From a checkpoint of a small self-supervised image encoder.
Model: 4.44M parameters, arch efficientnet_v2, norm layernorm, activation relu6, depths [4, 7, 4], widths [40, 80, 160].
Training: muon at rate 0.029, 4200 steps, batches of 128.
Data: trained on regions of photos with short descriptions (Visual Genome), 50862 training examples, 10.6 epochs.
Rows from block 8 of a small self-supervised image encoder, named by matrix and row number. Rows with one number belong to one channel. Each number is 128 + 32 x the weight over its row's rms, rounded and kept within 0 to 255. All counts start at 0. After the name is the row's rms in percent of the matrix's.
After each channel's rows are labels from the 100 images, of 14976, where the channel reaches its highest value: "patch colour" is the nearest of a few named colours to the mean colour under the peak. Only what is clearly more common there than usual is listed. The data: regions of photos with short descriptions (Visual Genome). In brackets: how many of the 100.
# convs0: expand 3x3 conv (model.blocks.8.convs.0.weight, 240x80x3x3, each kernel summed), inputs 0-79
# convs1: project pointwise conv (model.blocks.8.convs.1.weight, 80x240x1x1, transposed), outputs 0-79

convs0.172 127 [ 99 184 154  96 187 118 120  89 108 123 148  96  93 138 107  86 148 116 131 198  82 186 111  73 220 130 175 139 134 139 148 133 136 113 126 102 140  83 125 144 154  99 135 154 119  84  72  61 157 118 172  76 138 144 129 132 165 190 109 114  86 108 110 102 130 147 115 175 128 162 141 124 149 152 133 115  75 110  93 151]
convs1.172 082 [126 197 104 128 167 100 115 142 148  92 125 159 152 117  78 104 124 159 105  94 120  88 150 118  91 129 118  69 130  94 144 134 129 148 135 154 144 129 130 184  96 112 154  85 135 144 131 134 121 145 121 184  76 154  81 108  81 209 218 142 106  51 107 116 135 168 126  80 129 141  99 176 125 101 161 159 157  99  99 162]
patch colour: black (53)

convs0.76 115 [145  93 172 140 129 146 141 107 107 150 109 101 134  76  83 123 133 126 144 113  86  93 143 151 104 136 114 147 124  86 108 127 220 171  85 151  92 104 165 110 173 189 105 133 129  95 123 144 109 142 151 138  68  97 101 135 123 120 112 116 103 189 152 191 152  87 154 130 187 193  54 127  83 153 138 101 120 136  75 103]
convs1.76 125 [138 109 107 103  90 131  63 149 142  65 138 152 134 155 114  93 164 133 131 135 142 123 193 157 110  33 126 109 102 154 107  92 114 161 130 100 144 115 169 183 156 115 110 103 164  94  94 106 117 129 149 187 121 153  61  76 115  93 137 127 118 149 137 106 178 154  78 133 156 139 149 162 122 186 102 127 104 202 158 157]
patch colour: pink (27); white (26)

convs0.195 113 [121 131 155 149 158 107 183 128 133 101 168  68 166 119 120 176 192 128 172 163 220 133 184 163 153  95 165 150 124 109 118 185 118 176 127  48 127  92 116 101 109 131 127 126 117 141 132 168 121 103 129  97 123  75 119  83 114 142  99 105 123 138  99 113  85 107  80 152  84 154 111 132 124 159 154  57 162 134 110 133]
convs1.195 073 [163 132 118 108 108 137 173 100  95 142  91 141 127 137 152 106 109 125 161 130 158 115 169 153 142 102 111 131  59 127 167 127 190 100 104 137 111 152 136  97 111 131 119 117 131 118 141 164 110 142 135 118 144 102  87  94 160 137   0 111 160 170 174 157 113  85 137 156 185  75 129 132  82 180 113 119  57 173 173 145]
patch colour: black (47)

convs0.93 073 [137 114 135 170 163 129 130  88 108 102  93 108 103 192 142 116  94 159 154 124 139 150 132 205 139  95 101 149  97  72 147 106 109  90  85 149 139  69 149 131  81 122 125 180 125 174 167 126 137 151  91 145 118 145 141 146 124 157  44 136  69 130  96 152  53  89 166 154 155 121  98 151 181  89 128 123 128 177 100 104]
convs1.93 130 [111 130 139 164 143 107 141  93 129 171 149  82  83 119 171 163 116 194 130  97 133 114 147  60 150  44 137 124  59  89 105 104 102 140 133 141 107 133  83 133 133  95 119 132 117 148 167 152 115 193 129 103 116  97 150 180 139 121 155 125  90 124 141 152 173 138  62 153 181 121 148  72 124 153 138 113 126 208 157  95]
patch colour: white (31)

convs0.225 045 [140 117  94  99 135  82 150 125 109 173 135 151 108  97 186  89 143 182 182 183 146 132 166 114 145 114 195  73 171 133 135 200 100  94 116 139 132 147 117  81  96  88 137 174  74  97  92 133 160 150 150 101 127 165 127 192  86 180 147 151 152 177 109 107 111 138 165 147 103  75 119 177 134 141 132 128 159 117 111 126]
convs1.225 020 [ 96  70 113 154 164 147 130 100 129  98 161 108 166 119 122 121 133 106 165  93 133 127 127  68 169 124 139  96 128 113  68  86 126 104 186 143 188 137 192 111 103 112 115 142 190 125 140 132 148 128 138 149  98 153  98 140 158 155 238 116 115  80 189  71 140 112  91  85  75 158 136 120 148  97 103 103 113 120 109 129]
patch colour: black (67)

convs0.65 086 [117 121 136 137 134  95 103 163 114 141 157 119 127 118 124  80 155 114 153 140 144 165 155 171 134  99 183 133 166 146 148 130 168 202 168 136 158 147  70 118 126 120 162 153 131  61 154 152 106 159 119 121 101 135 147 156 104 172 176 117 147 145  99 124  84 152 198  52 104 205 117  91 146 156 136 173 193 157  80 148]
convs1.65 016 [ 94  80  82 141 143 166 141 131 108 143 114 137 114 174 113 133 125 112 150  87 106 125  64  72 131 128 174 123 163 183 170 129 120 141 128 137 122  89 186  82 124 108 134 144  78  92 143 156 115 127 132 105  66  83 147 127 106 146 128 165  98  83 174 155  90 149 175 174 126  90 197 114 176 112 161 113 153 145 142 213]
patch colour: white (44)

convs0.164 082 [132 109 147 127 158 118 103 126  85 146 122 116 152 108  94 147  88 159 108 128  92 161 105  95 122 102 137 117 130  97  97 126 133 125 120 169 110 223 104 123 135 155 144 145 181 109  67 125 148 158 130  79 107 145 127 192  99 141  61  74 123 223 142 186 143  65 102  92 101 103 100 131 138 136 146 103 175  68 138 148]
convs1.164 112 [115  81 168 170 146 118 142 106 109  44 120 112 117  80 109 112 130 190 130 101 182 150 134 155 151  94  71  78 188  96 136 146 110 146 104 160 100 110 108 112 146 120 116 145 136 155  69 147 121 168  91 164 187 150 170 101 145 149 108 155 135 114 176 146  81 158  98 181 118 141  82 144 109 153  95 135  83 194 137 123]
patch colour: pink (25)

convs0.1 073 [ 75 148 185  75 158 134 150 148 121 103 124 105 112 111 118 116 149 132  67 134 141  92 126 122 112 144 136  91 115 128 223 157 115 139 136 103 156 149 109  95 114 168 197 120 134 161  87 188  87 107 136 117 165 151  63 149 110 162 158 141  91 148 170 173  62 142  79 107 145 119 154 142 108 209 145 110 117 155 142 144]
convs1.1 107 [ 93 121 136 186 108 114 109  65  55 131 148 104 130 108 104 148 179 111 103 136 153 115 144 112 105 174  98 165 115 189 178 125 149 124 148 105 155 143 217 100 133 120  90 115 129 105  95 113 100 109  88 139 139 125 177 129 151 111 152 134 135  82 137 158  77  87 144 153 163  75 187 122 156 115  50 172 115 145 115 171]
patch colour: black (37)

convs0.103 066 [174  41 158 162  96 128 136 117 120 177 102 136  85 100 128 102 100 114 193 109 121 126  90  71 151 105 168 131 137 134 158  92  99  78 119 123 101 117 126 125  51 172 184 149 185 155 113 130 120 132 100  98  79 131 106 140 163 144 169 181 169 167 157 129 135 173 135 118 105 109  61 168 158 158 117 155 115 122 148 133]
convs1.103 020 [199  98 149 150 115 178  56  94 196 157  94 144  89 129  74 154 149 178 175 106 155 134 102 147 169 102 180 132 166 134 119 122 102 122 162  69 123 132 118 167 149  90  95 147  71 113  63 169 144 124 125 128 132 172 114 142 110 121 157  94 115 193 140 128 133  98 142 115 143 130  81  90 146  98 145 111 124 181 154 133]
patch colour: black (59)

convs0.52 104 [138  79 147 124 114 166 124 159  94 133 122 183 157  61 115 149  55 149 144  95 177 105 144 127 140 157 136 105 127  96 121  98  85  75 160  43 123 113 156 151 125 122  93 113 129 102 159 101 141  76 128  94 129 182 158 121  72  94  97  90  71 135 147  97 160 136 135  72 138  74 102  88 160 160 142 100 103 149 158 139]
convs1.52 099 [118  90 201  69 108 164 105 142 107 117  69 133 132  84 147 158 114 200 122 125 156  64 126 148 163 153 113 116 136 147  99  96 159 139  80 172 138 152 156 154 140 162 109 100 133  99 164 182  97 123 131  69 113 105 204 128 149 170  71 147 112 160 166 126 122 123 109 113 145 119 110 101 168 142 158 164  63 102 111 100]
patch colour: black (53)

convs0.216 084 [ 92 124 156 181  90 106 130 133  92 149 100  99 155 148 106 105 119 153  75 101 142 138 150  61 133 163 146 128 108 142 168 176 139  78 119 112 147 115 152 175 147  87  62 107 108 140  82  64 166 183 126 117 140 159 106 157 110 126 110 123 146  79 128 159 115 111 165 143 223 122  95 143 140  76 152  95  97 158 191 140]
convs1.216 031 [111 130 125 136  89 118 151 147 146 145 172 163 206 134 115 129 129  59 158 106 150  89 105 120  84  85 128 186 141  92  98  94 161 161 133 129 101  97 123 111 124 124 120 196 145 100 133 128 156 172 139 108 158 140 109 125 124  62 189 124  71 121 179 214 149  76 151 131 150 126 109 162  72  97 139 116 178 101 116 124]
patch colour: black (34)

convs0.8 104 [148 161 125 106 105 124 146  80 130  95 175 117 121 178 144 108  96 115 168 133  95  84  87 186 130  88 152  84 148 100 102 118 169 152 112 149  87  95 166 176 108  83 134 100 101 106  90 164 139 191 148 147  82 149 176 119 126 111 156 163 142 124 104 141 185 145 112  53  74 142 184 107 135 174 137 175 179 141 134 124]
convs1.8 121 [147  95 103  70  88 169 186 173 133 133  91 118 163 166 148 120  62 146  78 122 124 112 112 112 145 124 130 103 112 102  99 146 148 147 130  83 108 133 104 102  81 141 191 130 194  92 132 153  87 154 157 165 141 126 147 161 145 129  32 120 168 136 107 126 112 147  92 202 144 132 126 128 135 188 101 107  74 162 146 145]
patch colour: pink (25)

convs0.56 102 [137 128 173 158 125  79 137 156 143 115  90 156 181 109 110 121 131 140  67 158 145 177 129  78 161 137 119 130 132  93 168 152 146 154 179 144 145 216 130 128 120 184 108 121 108 143  99 117 168  74 174 154 176  76 115 112 154 130 255 118 125 111 135 138 104 144 112 174 156 111 113 140 119 137 151 151 100 132 132 148]
convs1.56 117 [149 133 115 114 145  95 106 153 131 150  87 117 136 141 135 118  87 123 130 139 122 165 159 123 120 208 158 103 143 153 105 154 135 144 132 107  63 116 127 114 148 145 163 103 103 106 177 132 127 144 127  94 192 151 130 118 136 134 255  63 105 122  89 134 148  73 118 141  82 136 106 122 124  90 122  51 128 118 144 129]
patch colour: black (37)

convs0.157 089 [141 136  60 121  83 130 134 213 173 155 137 130 166 174 191  84 139 192  96 127 134 120 129 119 129  79 114  95 147 118 104 142 132 148 135 125 145 165  93 134 198 153 137 145 129 151 110 138 135 109 101 141 134  99 103  62  93 128 174 105 134 133  72 108  83 108 168 159 110  69  80 130  89  96 128 142  96 166 191 130]
convs1.157 107 [134 144  88 119 115 111 120  59 172 106 115  77  98 136  72 125 121 150 152 138 111 154  64 138 105 132  85 142 147 123 172  92 146 123 138  75 190 128 121  64 101 143 117 185  94  99 129 145 181 124 139  98 194 116 113  79 158 122 149 141 144 110 169 139 146  94 140 116 138 112 150  72 161 196 161 206 101 142 131 144]
patch colour: pink (25)

convs0.24 092 [181 104 109 116 105 117 142 153 119 113 120  92 130 135 153 144 128 145 147 134 170  98 108 111  77 115  51 165 143  88 204 137 103 172  80 129  84 121 110  97 176 143 145 102  91 175 142 123 106 140 160  85 116  72 137 120 134 139 141 110 102 116 119 131 162  24  87 106  66 129 148 157 139 164  64  97 106  89 150 132]
convs1.24 113 [107  84 145 142 113 125 129 121 146 111 108 126  92  69 119 174 137 127 111  93 109 106 155 160 113  78 110  97 201 124  87 130  90 101 108 139 102 170 110 188 136 175 142 137 165 145 119  71 128 162 148 167 108 142 159  90 133 151 141 241 115 130 109 100 133 146  48 136  88 110 118 126 138 176 144 137 113 118 183 186]
patch colour: pink (33); white (30)

convs0.42 121 [116 146 142  94 111 152 137  92  73 160 151 133 122 127 123 121 109 118 126 138 100 163 123 109 138 125  86 128 150 137 145 195 146 198 151 215 156 113  98 118  68 112  90 137 108 147 107 101 157 118 149 139 124 143 109 127 126 143 228 125 127  99  52 101 122 156 131 118  79 209 153 176  90 146  80 162 101 111 116  93]
convs1.42 117 [159 118 130 140 176  90 126 171 115 199 146 159 106  62 140 173 166 148 122 162 121  85 113  89 165 151 133 121 147 108 100 116  90 110 133 205 112 104 102 162  95 190 122 123 126  95 129  78 137 144 113  76 191 112  91 154 127  82 214 144  92 159 154 149  71 109  92 103 122 106 133 125 145  95 103 139 153 104 108 137]
patch colour: white (29)

convs0.145 121 [145 166 129  66 156 211 103 114 137 160 175 124 147  79 146 109  92 101 146 138 133 154 127 140  69  43  97 151 130 187 119  88 158  86 120  99  80 150 115 122  99  80 156 179 132 130 146 122 104 135 101 148 134  82  90  86  84 154 139 129 172 123 144  86 153  68 162 163 154 103 159 144 123 124 109 118  67 127 123 128]
convs1.145 134 [148 101 104 137 165 147  86 126 122  86 142 134 178  85 102 162 138 118 102 112 136 126 111 123 158 157 133  86  82 138 145 140 162 147 168 155  98  98 135  55 113 147 104 119 144 122 169 118  99 144  90 202 139 163 115 137  50 151 136 175 123  86 114 105 199 129 116 190  75 128  83 156 164 137  79  89 199 114 139 116]
patch colour: pink (30)

convs0.193 064 [131 192 168 152 143 121 146 144  76 154 173 137 130 162 143 143 147 184  91 110 152 144 105 152 125 168 100 127 105 123 124 140 244 108  78 144  97 132  80 136 183 128 135 148 133 134 115  50  96 132 119 171 140 116 149  86 138 102 119  92 129 169  80  79  65 153  85  94 137  90 136 125 128 137 107  97 114 133 173 152]
convs1.193 030 [131  89 131 101 188  41 111 152 157  59  68 111 139 106  67 112 150 128 146  85 186 148 108 123 174 107  72 116 104 141 131  98 160 168 116 150 158 172 182  70 147 156 164  88 133 157 131 158 124 129  98 190 133 142 105 135  97 139 142 126 138 175 116 141 112 179 120 159 122  95 201 133 129 109 106 114 133 120 134 126]
patch colour: white (33)

convs0.87 100 [149 156 148 117  77 107 193 139 138 172 108  64 118 140 146  82 112 115 157 154 158 128 152  87 109  65 124 115 102 144  98  82  96  92 142  88 137 153 129 130 128  75  97  88  99 138 102  83 116  77 151 126 108 118 116 119 180 134  33 108 143 109 180 137  89 160 102 101 108  93  77 170 132 151 116  89 175 112  86 131]
convs1.87 113 [155 110 157  95 128  85 145 118 167 111 185 119  75  99 115  86 157 105  73 156 114 144 178 176 161 114 153 162  99 176 103 110 185 111 155  90 111 105 165 146 132 138 141 136  63 129  69  88  96 151 167 110 109 147 124 121 124 160  66 149 140 187 164 158 183  83  90 122 135  84 110 160 156 161 106  81 135 113 150 115]
patch colour: black (31)

convs0.166 088 [112  71 124 102 124 147 149 126 146 159 121 139 117 175 169 108 131 143  78 106 107 179  57 122 152 134 128  81 182 113 154 129  99 134 128 113 149 150 169  88  91  92 119 108 167 108  78 176 134  91 140 162 122 192 127 163 164 151 133 149 120 167 109  83  86 117 138 170  82  68 172 211 150 156 122  76 163 127 127 134]
convs1.166 060 [104 176 102  99 121 141 119 132 122 189 129 163 122 156 107 102 127 118 227 142 120 151 186  91 127 165 123 125 156  98 163 173 146 129 112 134 101 146 144 152 163 106 190  94 131  68 133 146 174 192 120 131 125 155 100 136 118 120  32 122  95 140 127 140 139  86  90 138 115 112  77 102 104 151  93  51  94 145 127 132]
patch colour: black (43)

convs0.59 047 [123 143 156  78 142  64 138 106 128 113 139 144  99  89 216  93 154 124 104  89 105 158  96  98 170 161 163 148 149 134 169 146 133  99  88 186 184 123 144 167  79 120 105 173 155  79 126 160  75 137 131 123 146 100 137 153 109 135 150 131 141 155 126  91 139 110 181  80 151  67 128 180 107 184 121 139  95  83  96 147]
convs1.59 018 [ 93  76 123 145 119 175 109 150 153 152 109 142  95 141 145 149  97 186 145 200 107 156 107 114 114 139 163  89  99  76  93 137 143 145 135 100 118 116 163 113 146  79 243 139 142 138 140 162 115  91  85  72 147 122 102 101 129  95 127 106 108 150 169 119 135 138  89  81 133 125  70 169  62 142 109 143 155 172  97 145]
patch colour: black (74)

convs0.136 051 [169 156 136 120 102 159 141  96  96 123 160 112  59  93 113  60 118 149 131  84 129 196  91  96 192 164 187 105 185 131 157 130 177 157 102 132 162 122  68  95  94 152 137 146 112 106 126 134 107  80 121  90  92 125 149 154 126 169 152  98 121 111 133 136  77 161 129 175 169  93 122 131 170 195 111 160 145 125 103 121]
convs1.136 035 [ 88 140  78 145 120 137 118  77 122 120 124 158 165 134  32  86 122  96 104  85 130 164 126  91 188  76 104 168 119 113 125 162 117 109 143 175 126 132 148  69 103 145 122  91 173 145  63 113  93 137 130 126 187 143 103 172 138 176 158  82 131 140 126 200 102  86 120 116 137 143 161 150 108 148 138 125 190 152 154 141]
patch colour: black (79)

convs0.41 109 [115 117  76 176 114 171 148 130 161  97 106 121 112 168 108 179 170 139  98  99 182  91 157 121 171  27 107 147 123 162  61 116 114  55 149 136 115 121 121 129 166 146 161 133 154 140 111 130 164  93 128 148 119  93 152 134 153 187 147 135 131 147 141 105 213  85 103 137 179 117 108 105 142  92 113 139 107 113 174 108]
convs1.41 109 [140 162 117 187  98 137  93  81  99  91 117 172  80 143 143 154 155 110 128 178  98 209 103 129 137 118 136 183 176 126 116  75 133 108 126 133 186  84 122 135  75 204 106 144 116 124 118 123  65 150 124  94  79  76  99 141 166 121 204 118 103 176 110 181 117 151 118 138 117  94 109 125 142 119 137 143 132 148 128 104]
patch colour: pink (25)

convs0.116 069 [137  88 162  91  85  91  99 133  95 103 106 181 104 124 130 181  71 171 146 132 110 115 123 162 148  92 159 116 181 127 179 114 132  96 171 112 148 154  79 109 109  90  96 119  75 115 107 158 145 125 131 129  94  87 154 136 113 159 150 149 145 161 109 175 189 121  71  87  73 145 140 170 155 120 155  86 149 187  63 144]
convs1.116 017 [ 99  87 108 126  99 112 135 113 169 148  60 105 121  95 181 137 113  55 115 165 125  91 151 104 132  68 110 119 139 131 146 164  96  85 181 136 113 157 123 170 132 123 148 121  90 140 126 172 146 138 145  50 131 171 107 106  55 145 161 117 135 109 192 157 184 132 154  61  89  98 124 113 140 112 127 140 130 176 146 177]
patch colour: black (31)

convs0.174 093 [166 103 119 127 174 110  82 138 169 160 116  89  89 167 112 177 105 111 166 118 111 180 159 154 126  85 141 157 168 116 105 122 126 170 146 172  97 145 142 109 153 148  46  93 137 115 140 132 126 141 142 184  72 127 121 122 116 148  52 169 167 103  88 152 136 144  87 197 136 112  79 136 117 180  98  98 114 185  94 131]
convs1.174 117 [113 161  84 147 149 147 151  43 167 127 161 104 144 121 147  80  88 151 100 129  91 142 105 132 126 129  55 114 105 102 139 146 121 132  76 117 139 103 162 162 136 123 147 129  79 104 124 139 139 102 127 222 179 154 205 143 110  86 125 167 129  93 160 169 169 130 110 137 146 124  54 100 143 158 102 185 107 127 121  99]
patch colour: pink (29)

convs0.208 116 [165 120 172  94 138  86 140 158 151 106 136 168 103  94 161 107 158 167 130 146 123 148  94 166 105 148 161 132 156 125 132  54 140 154 124 137 165 163 169 122  91 144  98 145  81 127 210 113 106  82 100 136  61 104 111 131  93 133  48 179 108 101 120 129 140 126 119  75 154 159 178 109 176 131 168 153  67 102 135 104]
convs1.208 114 [ 96 112 198  85 106  84  79 179 171 134 105 192  99  85  92 161 109 127 147 146 136 133  90  80 126 138 142 122 106 144 120  72 134 127 178 172  82 174 104 134 142 136  96 142 110  75 119  78 132  68 110 158 119 135 148 116 117  95 143 152 134 176 154 137 130 189 196 143 146 148 167 153 114 127 116  57 111 115 132 164]
patch colour: black (32)