A small self-supervised image encoder, trained from scratch: 50862 training examples.
Rows from block 6 of a small self-supervised image encoder, named by matrix and row number. Rows with one number belong to one channel. Each number is 200 + 20 x the weight over its row's rms, rounded and kept within 0 to 999. All counts start at 0.
Before each channel's rows are labels from the 100 images, of 14976, where the channel reaches its highest value: "patch colour" is the nearest of a few named colours to the mean colour under the peak. Only what is clearly more common there than usual is listed. The data: regions of photos with short descriptions (Visual Genome). In brackets: how many of the 100.
# convs0: expand 3x3 conv (model.blocks.6.convs.0.weight, 240x80x3x3, each kernel summed), inputs 0-79
# convs1: project pointwise conv (model.blocks.6.convs.1.weight, 80x240x1x1, transposed), outputs 0-79

patch colour: pink (32)
convs0.185,241,225,171,197,206,219,202,198,197,182,223,212,192,200,166,219,212,219,196,222,242,146,237,205,164,153,240,181,181,243,198,203,177,191,177,215,221,196,206,198,188,169,218,197,222,199,192,202,181,220,198,196,210,215,224,196,213,207,219,209,187,216,196,219,198,196,186,209,195,199,195,192,207,201,202,143,187,201,183,191
convs1.185,194,174,194,171,204,184,159,211,204,184,195,204,200,193,189,234,219,180,230,190,183,214,182,229,207,152,222,204,179,210,210,202,194,203,219,148,205,219,178,170,210,248,187,211,192,204,206,198,215,168,221,181,238,224,204,215,198,213,169,178,212,203,190,213,196,200,210,261,200,175,217,192,203,207,189,215,202,191,219,211

patch colour: white (40)
convs0.37,186,193,206,205,182,200,237,192,198,201,215,196,218,221,211,184,239,239,185,228,175,220,166,191,215,198,227,183,191,227,178,208,201,168,188,191,232,200,199,192,215,214,202,234,206,159,186,165,207,217,200,159,172,180,203,215,221,210,203,190,205,208,195,211,178,205,206,189,181,184,250,204,175,212,175,213,251,194,187,193
convs1.37,232,168,185,238,190,215,245,230,212,189,200,158,178,192,180,215,227,230,186,188,175,206,182,200,211,224,176,199,214,224,230,204,229,230,235,204,183,189,207,170,224,164,225,209,205,199,162,200,206,180,197,217,202,211,209,224,212,204,219,203,196,203,177,221,189,210,189,173,185,211,178,198,214,174,173,199,205,174,191,207

patch colour: grey (64)
convs0.14,208,189,178,188,200,182,205,262,189,157,212,219,186,192,212,208,199,220,192,235,214,213,189,209,233,175,205,188,202,169,186,187,167,163,198,193,166,193,199,199,174,206,202,198,211,238,210,186,196,195,227,212,182,193,227,219,210,194,205,150,192,194,185,184,215,226,224,222,204,181,189,214,213,204,165,238,211,221,217,176
convs1.14,189,212,231,216,214,208,232,236,196,177,182,172,196,209,185,204,204,176,199,205,184,218,164,222,206,225,211,179,241,187,190,214,193,191,174,201,177,234,221,174,182,236,193,228,179,204,149,177,201,209,168,221,209,237,188,178,183,157,211,196,209,210,212,189,206,204,184,198,199,230,191,198,192,203,225,186,178,198,225,215

patch colour: white (49)
convs0.117,189,227,199,200,204,209,221,177,172,210,204,211,204,223,202,198,191,251,196,215,213,226,187,229,210,207,241,221,165,200,185,169,228,179,205,218,230,204,205,187,191,157,178,181,200,199,157,156,151,208,189,199,214,184,206,187,215,199,224,199,194,201,209,214,201,203,193,158,199,173,205,232,178,222,203,193,198,182,218,210
convs1.117,199,207,199,201,217,180,215,212,160,174,209,184,214,203,236,207,197,205,205,172,156,247,180,177,214,163,158,244,198,201,190,200,188,232,211,208,197,194,193,205,212,166,164,189,178,221,187,208,221,220,230,212,210,211,178,225,175,175,245,188,205,210,204,193,204,198,211,187,212,191,185,198,210,213,218,188,205,171,218,224

patch colour: black (32)
convs0.236,224,202,237,220,200,157,179,208,205,200,197,194,206,159,164,172,177,237,166,210,221,224,196,191,178,185,206,169,206,202,200,215,178,210,204,189,205,177,220,173,241,173,197,181,191,216,196,202,189,196,236,182,213,218,198,189,233,166,172,171,200,201,202,205,196,202,187,201,181,201,192,235,182,178,205,190,223,245,196,209
convs1.236,217,167,222,236,179,193,209,207,188,230,198,215,162,243,197,205,178,185,204,202,224,215,173,187,194,260,183,203,195,214,189,206,199,206,189,205,231,203,219,236,201,216,202,187,211,184,201,204,167,202,212,198,162,209,208,207,164,206,208,178,186,193,179,195,177,186,183,177,180,234,235,193,172,190,203,189,173,187,216,236

patch colour: black (40)
convs0.219,208,161,182,200,178,190,214,189,192,239,203,190,177,193,205,202,221,197,167,189,179,197,173,207,209,246,187,202,171,195,180,210,150,175,219,185,227,227,211,178,201,205,212,189,200,213,198,198,195,189,215,193,179,182,224,207,231,202,215,225,189,183,217,195,181,208,186,169,221,173,239,199,182,169,210,241,227,180,227,178
convs1.219,172,200,202,224,180,241,193,187,224,178,194,218,176,199,192,240,183,184,188,199,194,204,204,199,197,186,211,166,184,223,217,200,164,204,219,197,226,220,181,207,168,183,231,202,153,208,188,213,245,199,207,200,229,200,190,178,197,202,169,205,208,211,225,220,204,173,189,216,172,198,247,183,225,203,204,211,213,195,223,158

patch colour: grey (62)
convs0.142,228,197,176,209,188,165,200,184,220,196,202,207,220,221,201,197,188,179,200,211,223,169,186,185,182,211,243,197,218,186,210,217,195,207,196,205,197,240,166,205,186,240,183,234,208,231,188,194,224,203,161,162,195,202,221,207,232,228,229,198,190,192,174,204,180,222,183,216,173,211,201,219,207,232,204,212,177,198,162,170
convs1.142,209,202,184,201,209,172,177,201,181,250,205,182,150,195,206,191,228,202,204,243,214,199,217,194,182,217,219,212,206,209,204,178,194,239,228,192,219,207,203,187,204,161,197,220,194,199,219,214,208,167,253,198,190,177,201,171,205,228,186,202,207,153,171,214,223,205,208,228,194,180,212,169,227,192,208,211,205,188,186,193

patch colour: black (36)
convs0.126,174,169,165,212,165,182,193,203,205,181,215,185,216,183,198,193,204,162,242,215,163,210,199,164,180,226,184,228,217,202,244,214,229,177,186,251,183,193,204,217,196,219,218,225,219,204,197,220,203,180,185,196,182,217,196,196,183,201,253,231,194,209,178,214,192,176,189,199,207,202,206,214,205,219,200,188,193,214,211,199
convs1.126,210,189,213,198,205,215,203,217,211,209,215,182,219,202,223,172,225,173,232,209,224,228,196,187,229,174,175,203,223,199,145,225,187,179,198,207,194,182,204,178,191,172,162,220,206,173,179,217,221,197,200,176,187,200,177,227,206,214,199,205,219,196,211,195,217,135,170,210,195,180,199,222,211,231,175,221,229,195,203,195

patch colour: black (91)
convs0.213,228,211,173,186,217,199,188,190,175,197,218,228,235,214,237,206,225,190,186,225,225,192,205,173,218,231,207,229,225,197,182,173,193,202,239,200,174,199,153,219,185,202,234,209,183,205,183,190,215,200,160,193,233,179,184,210,208,189,194,174,187,183,194,190,180,217,175,207,168,193,225,170,225,194,215,204,193,234,202,191
convs1.213,203,225,187,168,219,205,199,205,180,208,184,181,199,155,175,184,207,226,192,179,212,194,190,201,220,170,263,217,204,212,238,200,171,182,231,200,214,186,197,180,183,210,190,221,208,207,208,163,229,206,221,182,200,222,184,228,194,179,135,221,199,216,214,189,196,188,185,230,197,193,181,207,190,208,210,221,206,196,196,218

patch colour: black (60)
convs0.166,225,188,207,177,196,205,204,170,204,209,241,198,172,220,201,187,232,164,170,223,204,217,193,172,204,194,214,210,178,199,214,199,214,167,176,221,226,209,203,172,181,217,194,183,152,203,217,199,178,183,196,234,208,194,230,199,234,171,206,218,187,170,185,209,183,198,232,192,182,209,196,235,226,186,191,177,201,227,180,229
convs1.166,215,235,214,211,210,155,226,213,233,206,230,208,209,223,209,192,194,235,180,167,209,214,174,218,207,199,211,172,164,206,195,167,164,231,203,205,193,183,182,218,176,153,197,190,218,206,193,173,204,158,213,209,186,222,176,200,227,190,222,211,201,224,189,173,224,180,199,194,192,187,206,201,196,214,236,201,207,211,178,186

patch colour: pink (32)
convs0.177,190,206,206,197,179,227,240,194,166,208,200,231,241,187,146,195,200,219,201,203,190,209,224,192,196,189,212,161,203,204,197,189,182,183,164,228,196,220,234,184,178,235,189,193,216,189,223,172,170,205,165,224,205,203,202,166,168,200,195,214,233,212,215,189,190,225,195,220,209,211,202,217,213,201,224,214,185,199,176,180
convs1.177,194,233,215,191,181,190,226,222,179,174,211,170,211,194,209,166,179,213,185,192,199,188,203,176,221,176,229,194,202,208,213,224,191,165,187,199,215,188,197,191,202,170,189,165,198,194,167,248,231,206,175,222,232,200,194,219,193,265,179,213,221,169,210,182,203,193,195,183,204,211,205,194,205,189,224,222,198,202,226,226

patch colour: black (48)
convs0.124,195,163,229,203,187,202,211,218,208,172,181,160,203,211,213,214,229,177,226,209,184,174,193,160,176,201,159,211,199,187,199,205,196,221,164,209,188,168,175,197,225,162,174,184,234,204,190,235,197,190,215,233,187,184,207,213,223,177,183,170,216,219,207,217,202,191,240,203,207,216,223,223,194,211,225,186,199,204,199,199
convs1.124,159,202,251,210,185,219,192,197,201,199,197,154,224,156,250,186,174,201,212,246,205,170,199,195,217,212,220,217,177,214,213,177,206,211,192,222,185,193,205,163,198,204,194,217,205,203,205,163,203,204,188,213,190,190,200,200,249,203,204,170,216,179,208,223,208,239,201,196,181,214,197,182,179,222,191,186,195,209,204,191

patch colour: black (35)
convs0.31,213,169,220,195,198,212,154,206,213,204,193,168,182,141,211,206,226,173,214,202,198,226,193,200,192,178,206,211,214,185,211,210,164,204,188,178,200,234,204,184,196,165,185,226,197,184,172,203,190,212,208,204,185,206,202,242,193,170,243,217,209,182,203,203,207,215,196,186,162,213,206,189,189,228,214,240,168,204,224,217
convs1.31,207,179,214,231,180,186,172,218,186,196,238,171,196,175,174,205,238,175,188,167,212,196,194,224,193,190,178,236,214,239,217,212,189,174,192,191,198,215,210,189,179,219,210,212,163,172,190,191,189,230,251,158,169,195,204,214,219,227,203,188,189,194,208,216,209,188,183,166,210,186,224,207,205,215,202,193,217,214,213,216

patch colour: pink (35)
convs0.98,224,185,182,181,154,197,214,162,216,193,200,211,182,209,200,215,214,189,197,224,194,163,182,197,192,195,228,228,190,222,198,205,187,188,194,214,165,166,167,221,180,159,188,223,214,216,199,206,207,223,183,231,215,207,168,193,222,205,221,223,194,169,180,202,193,223,215,249,191,171,220,191,219,216,220,192,192,193,236,207
convs1.98,213,212,218,174,196,200,197,161,189,209,179,205,198,236,200,196,202,150,186,205,219,190,194,193,196,160,226,240,207,192,197,216,207,180,236,206,178,230,171,164,176,186,194,180,191,198,195,189,197,167,191,197,196,226,225,211,185,222,223,198,202,167,187,199,203,220,212,231,202,203,184,226,210,232,219,247,208,181,173,221

patch colour: cyan (42)
convs0.205,220,212,225,219,216,207,155,232,215,174,208,230,214,180,175,209,196,188,198,182,227,191,205,222,234,187,190,194,229,222,189,185,195,219,179,235,177,187,201,179,186,229,183,226,196,162,186,210,213,206,208,197,181,195,167,187,177,175,204,212,214,188,207,189,226,211,227,192,149,214,176,205,228,244,209,210,180,195,206,192
convs1.205,173,192,230,161,228,180,199,176,202,214,206,213,215,196,177,217,194,208,204,222,177,202,204,164,219,216,202,180,182,208,170,194,253,183,208,229,196,213,205,178,208,223,199,195,191,225,209,155,196,192,204,201,236,196,198,185,215,213,138,193,218,218,246,185,212,220,212,166,216,205,184,206,191,190,193,196,196,225,185,215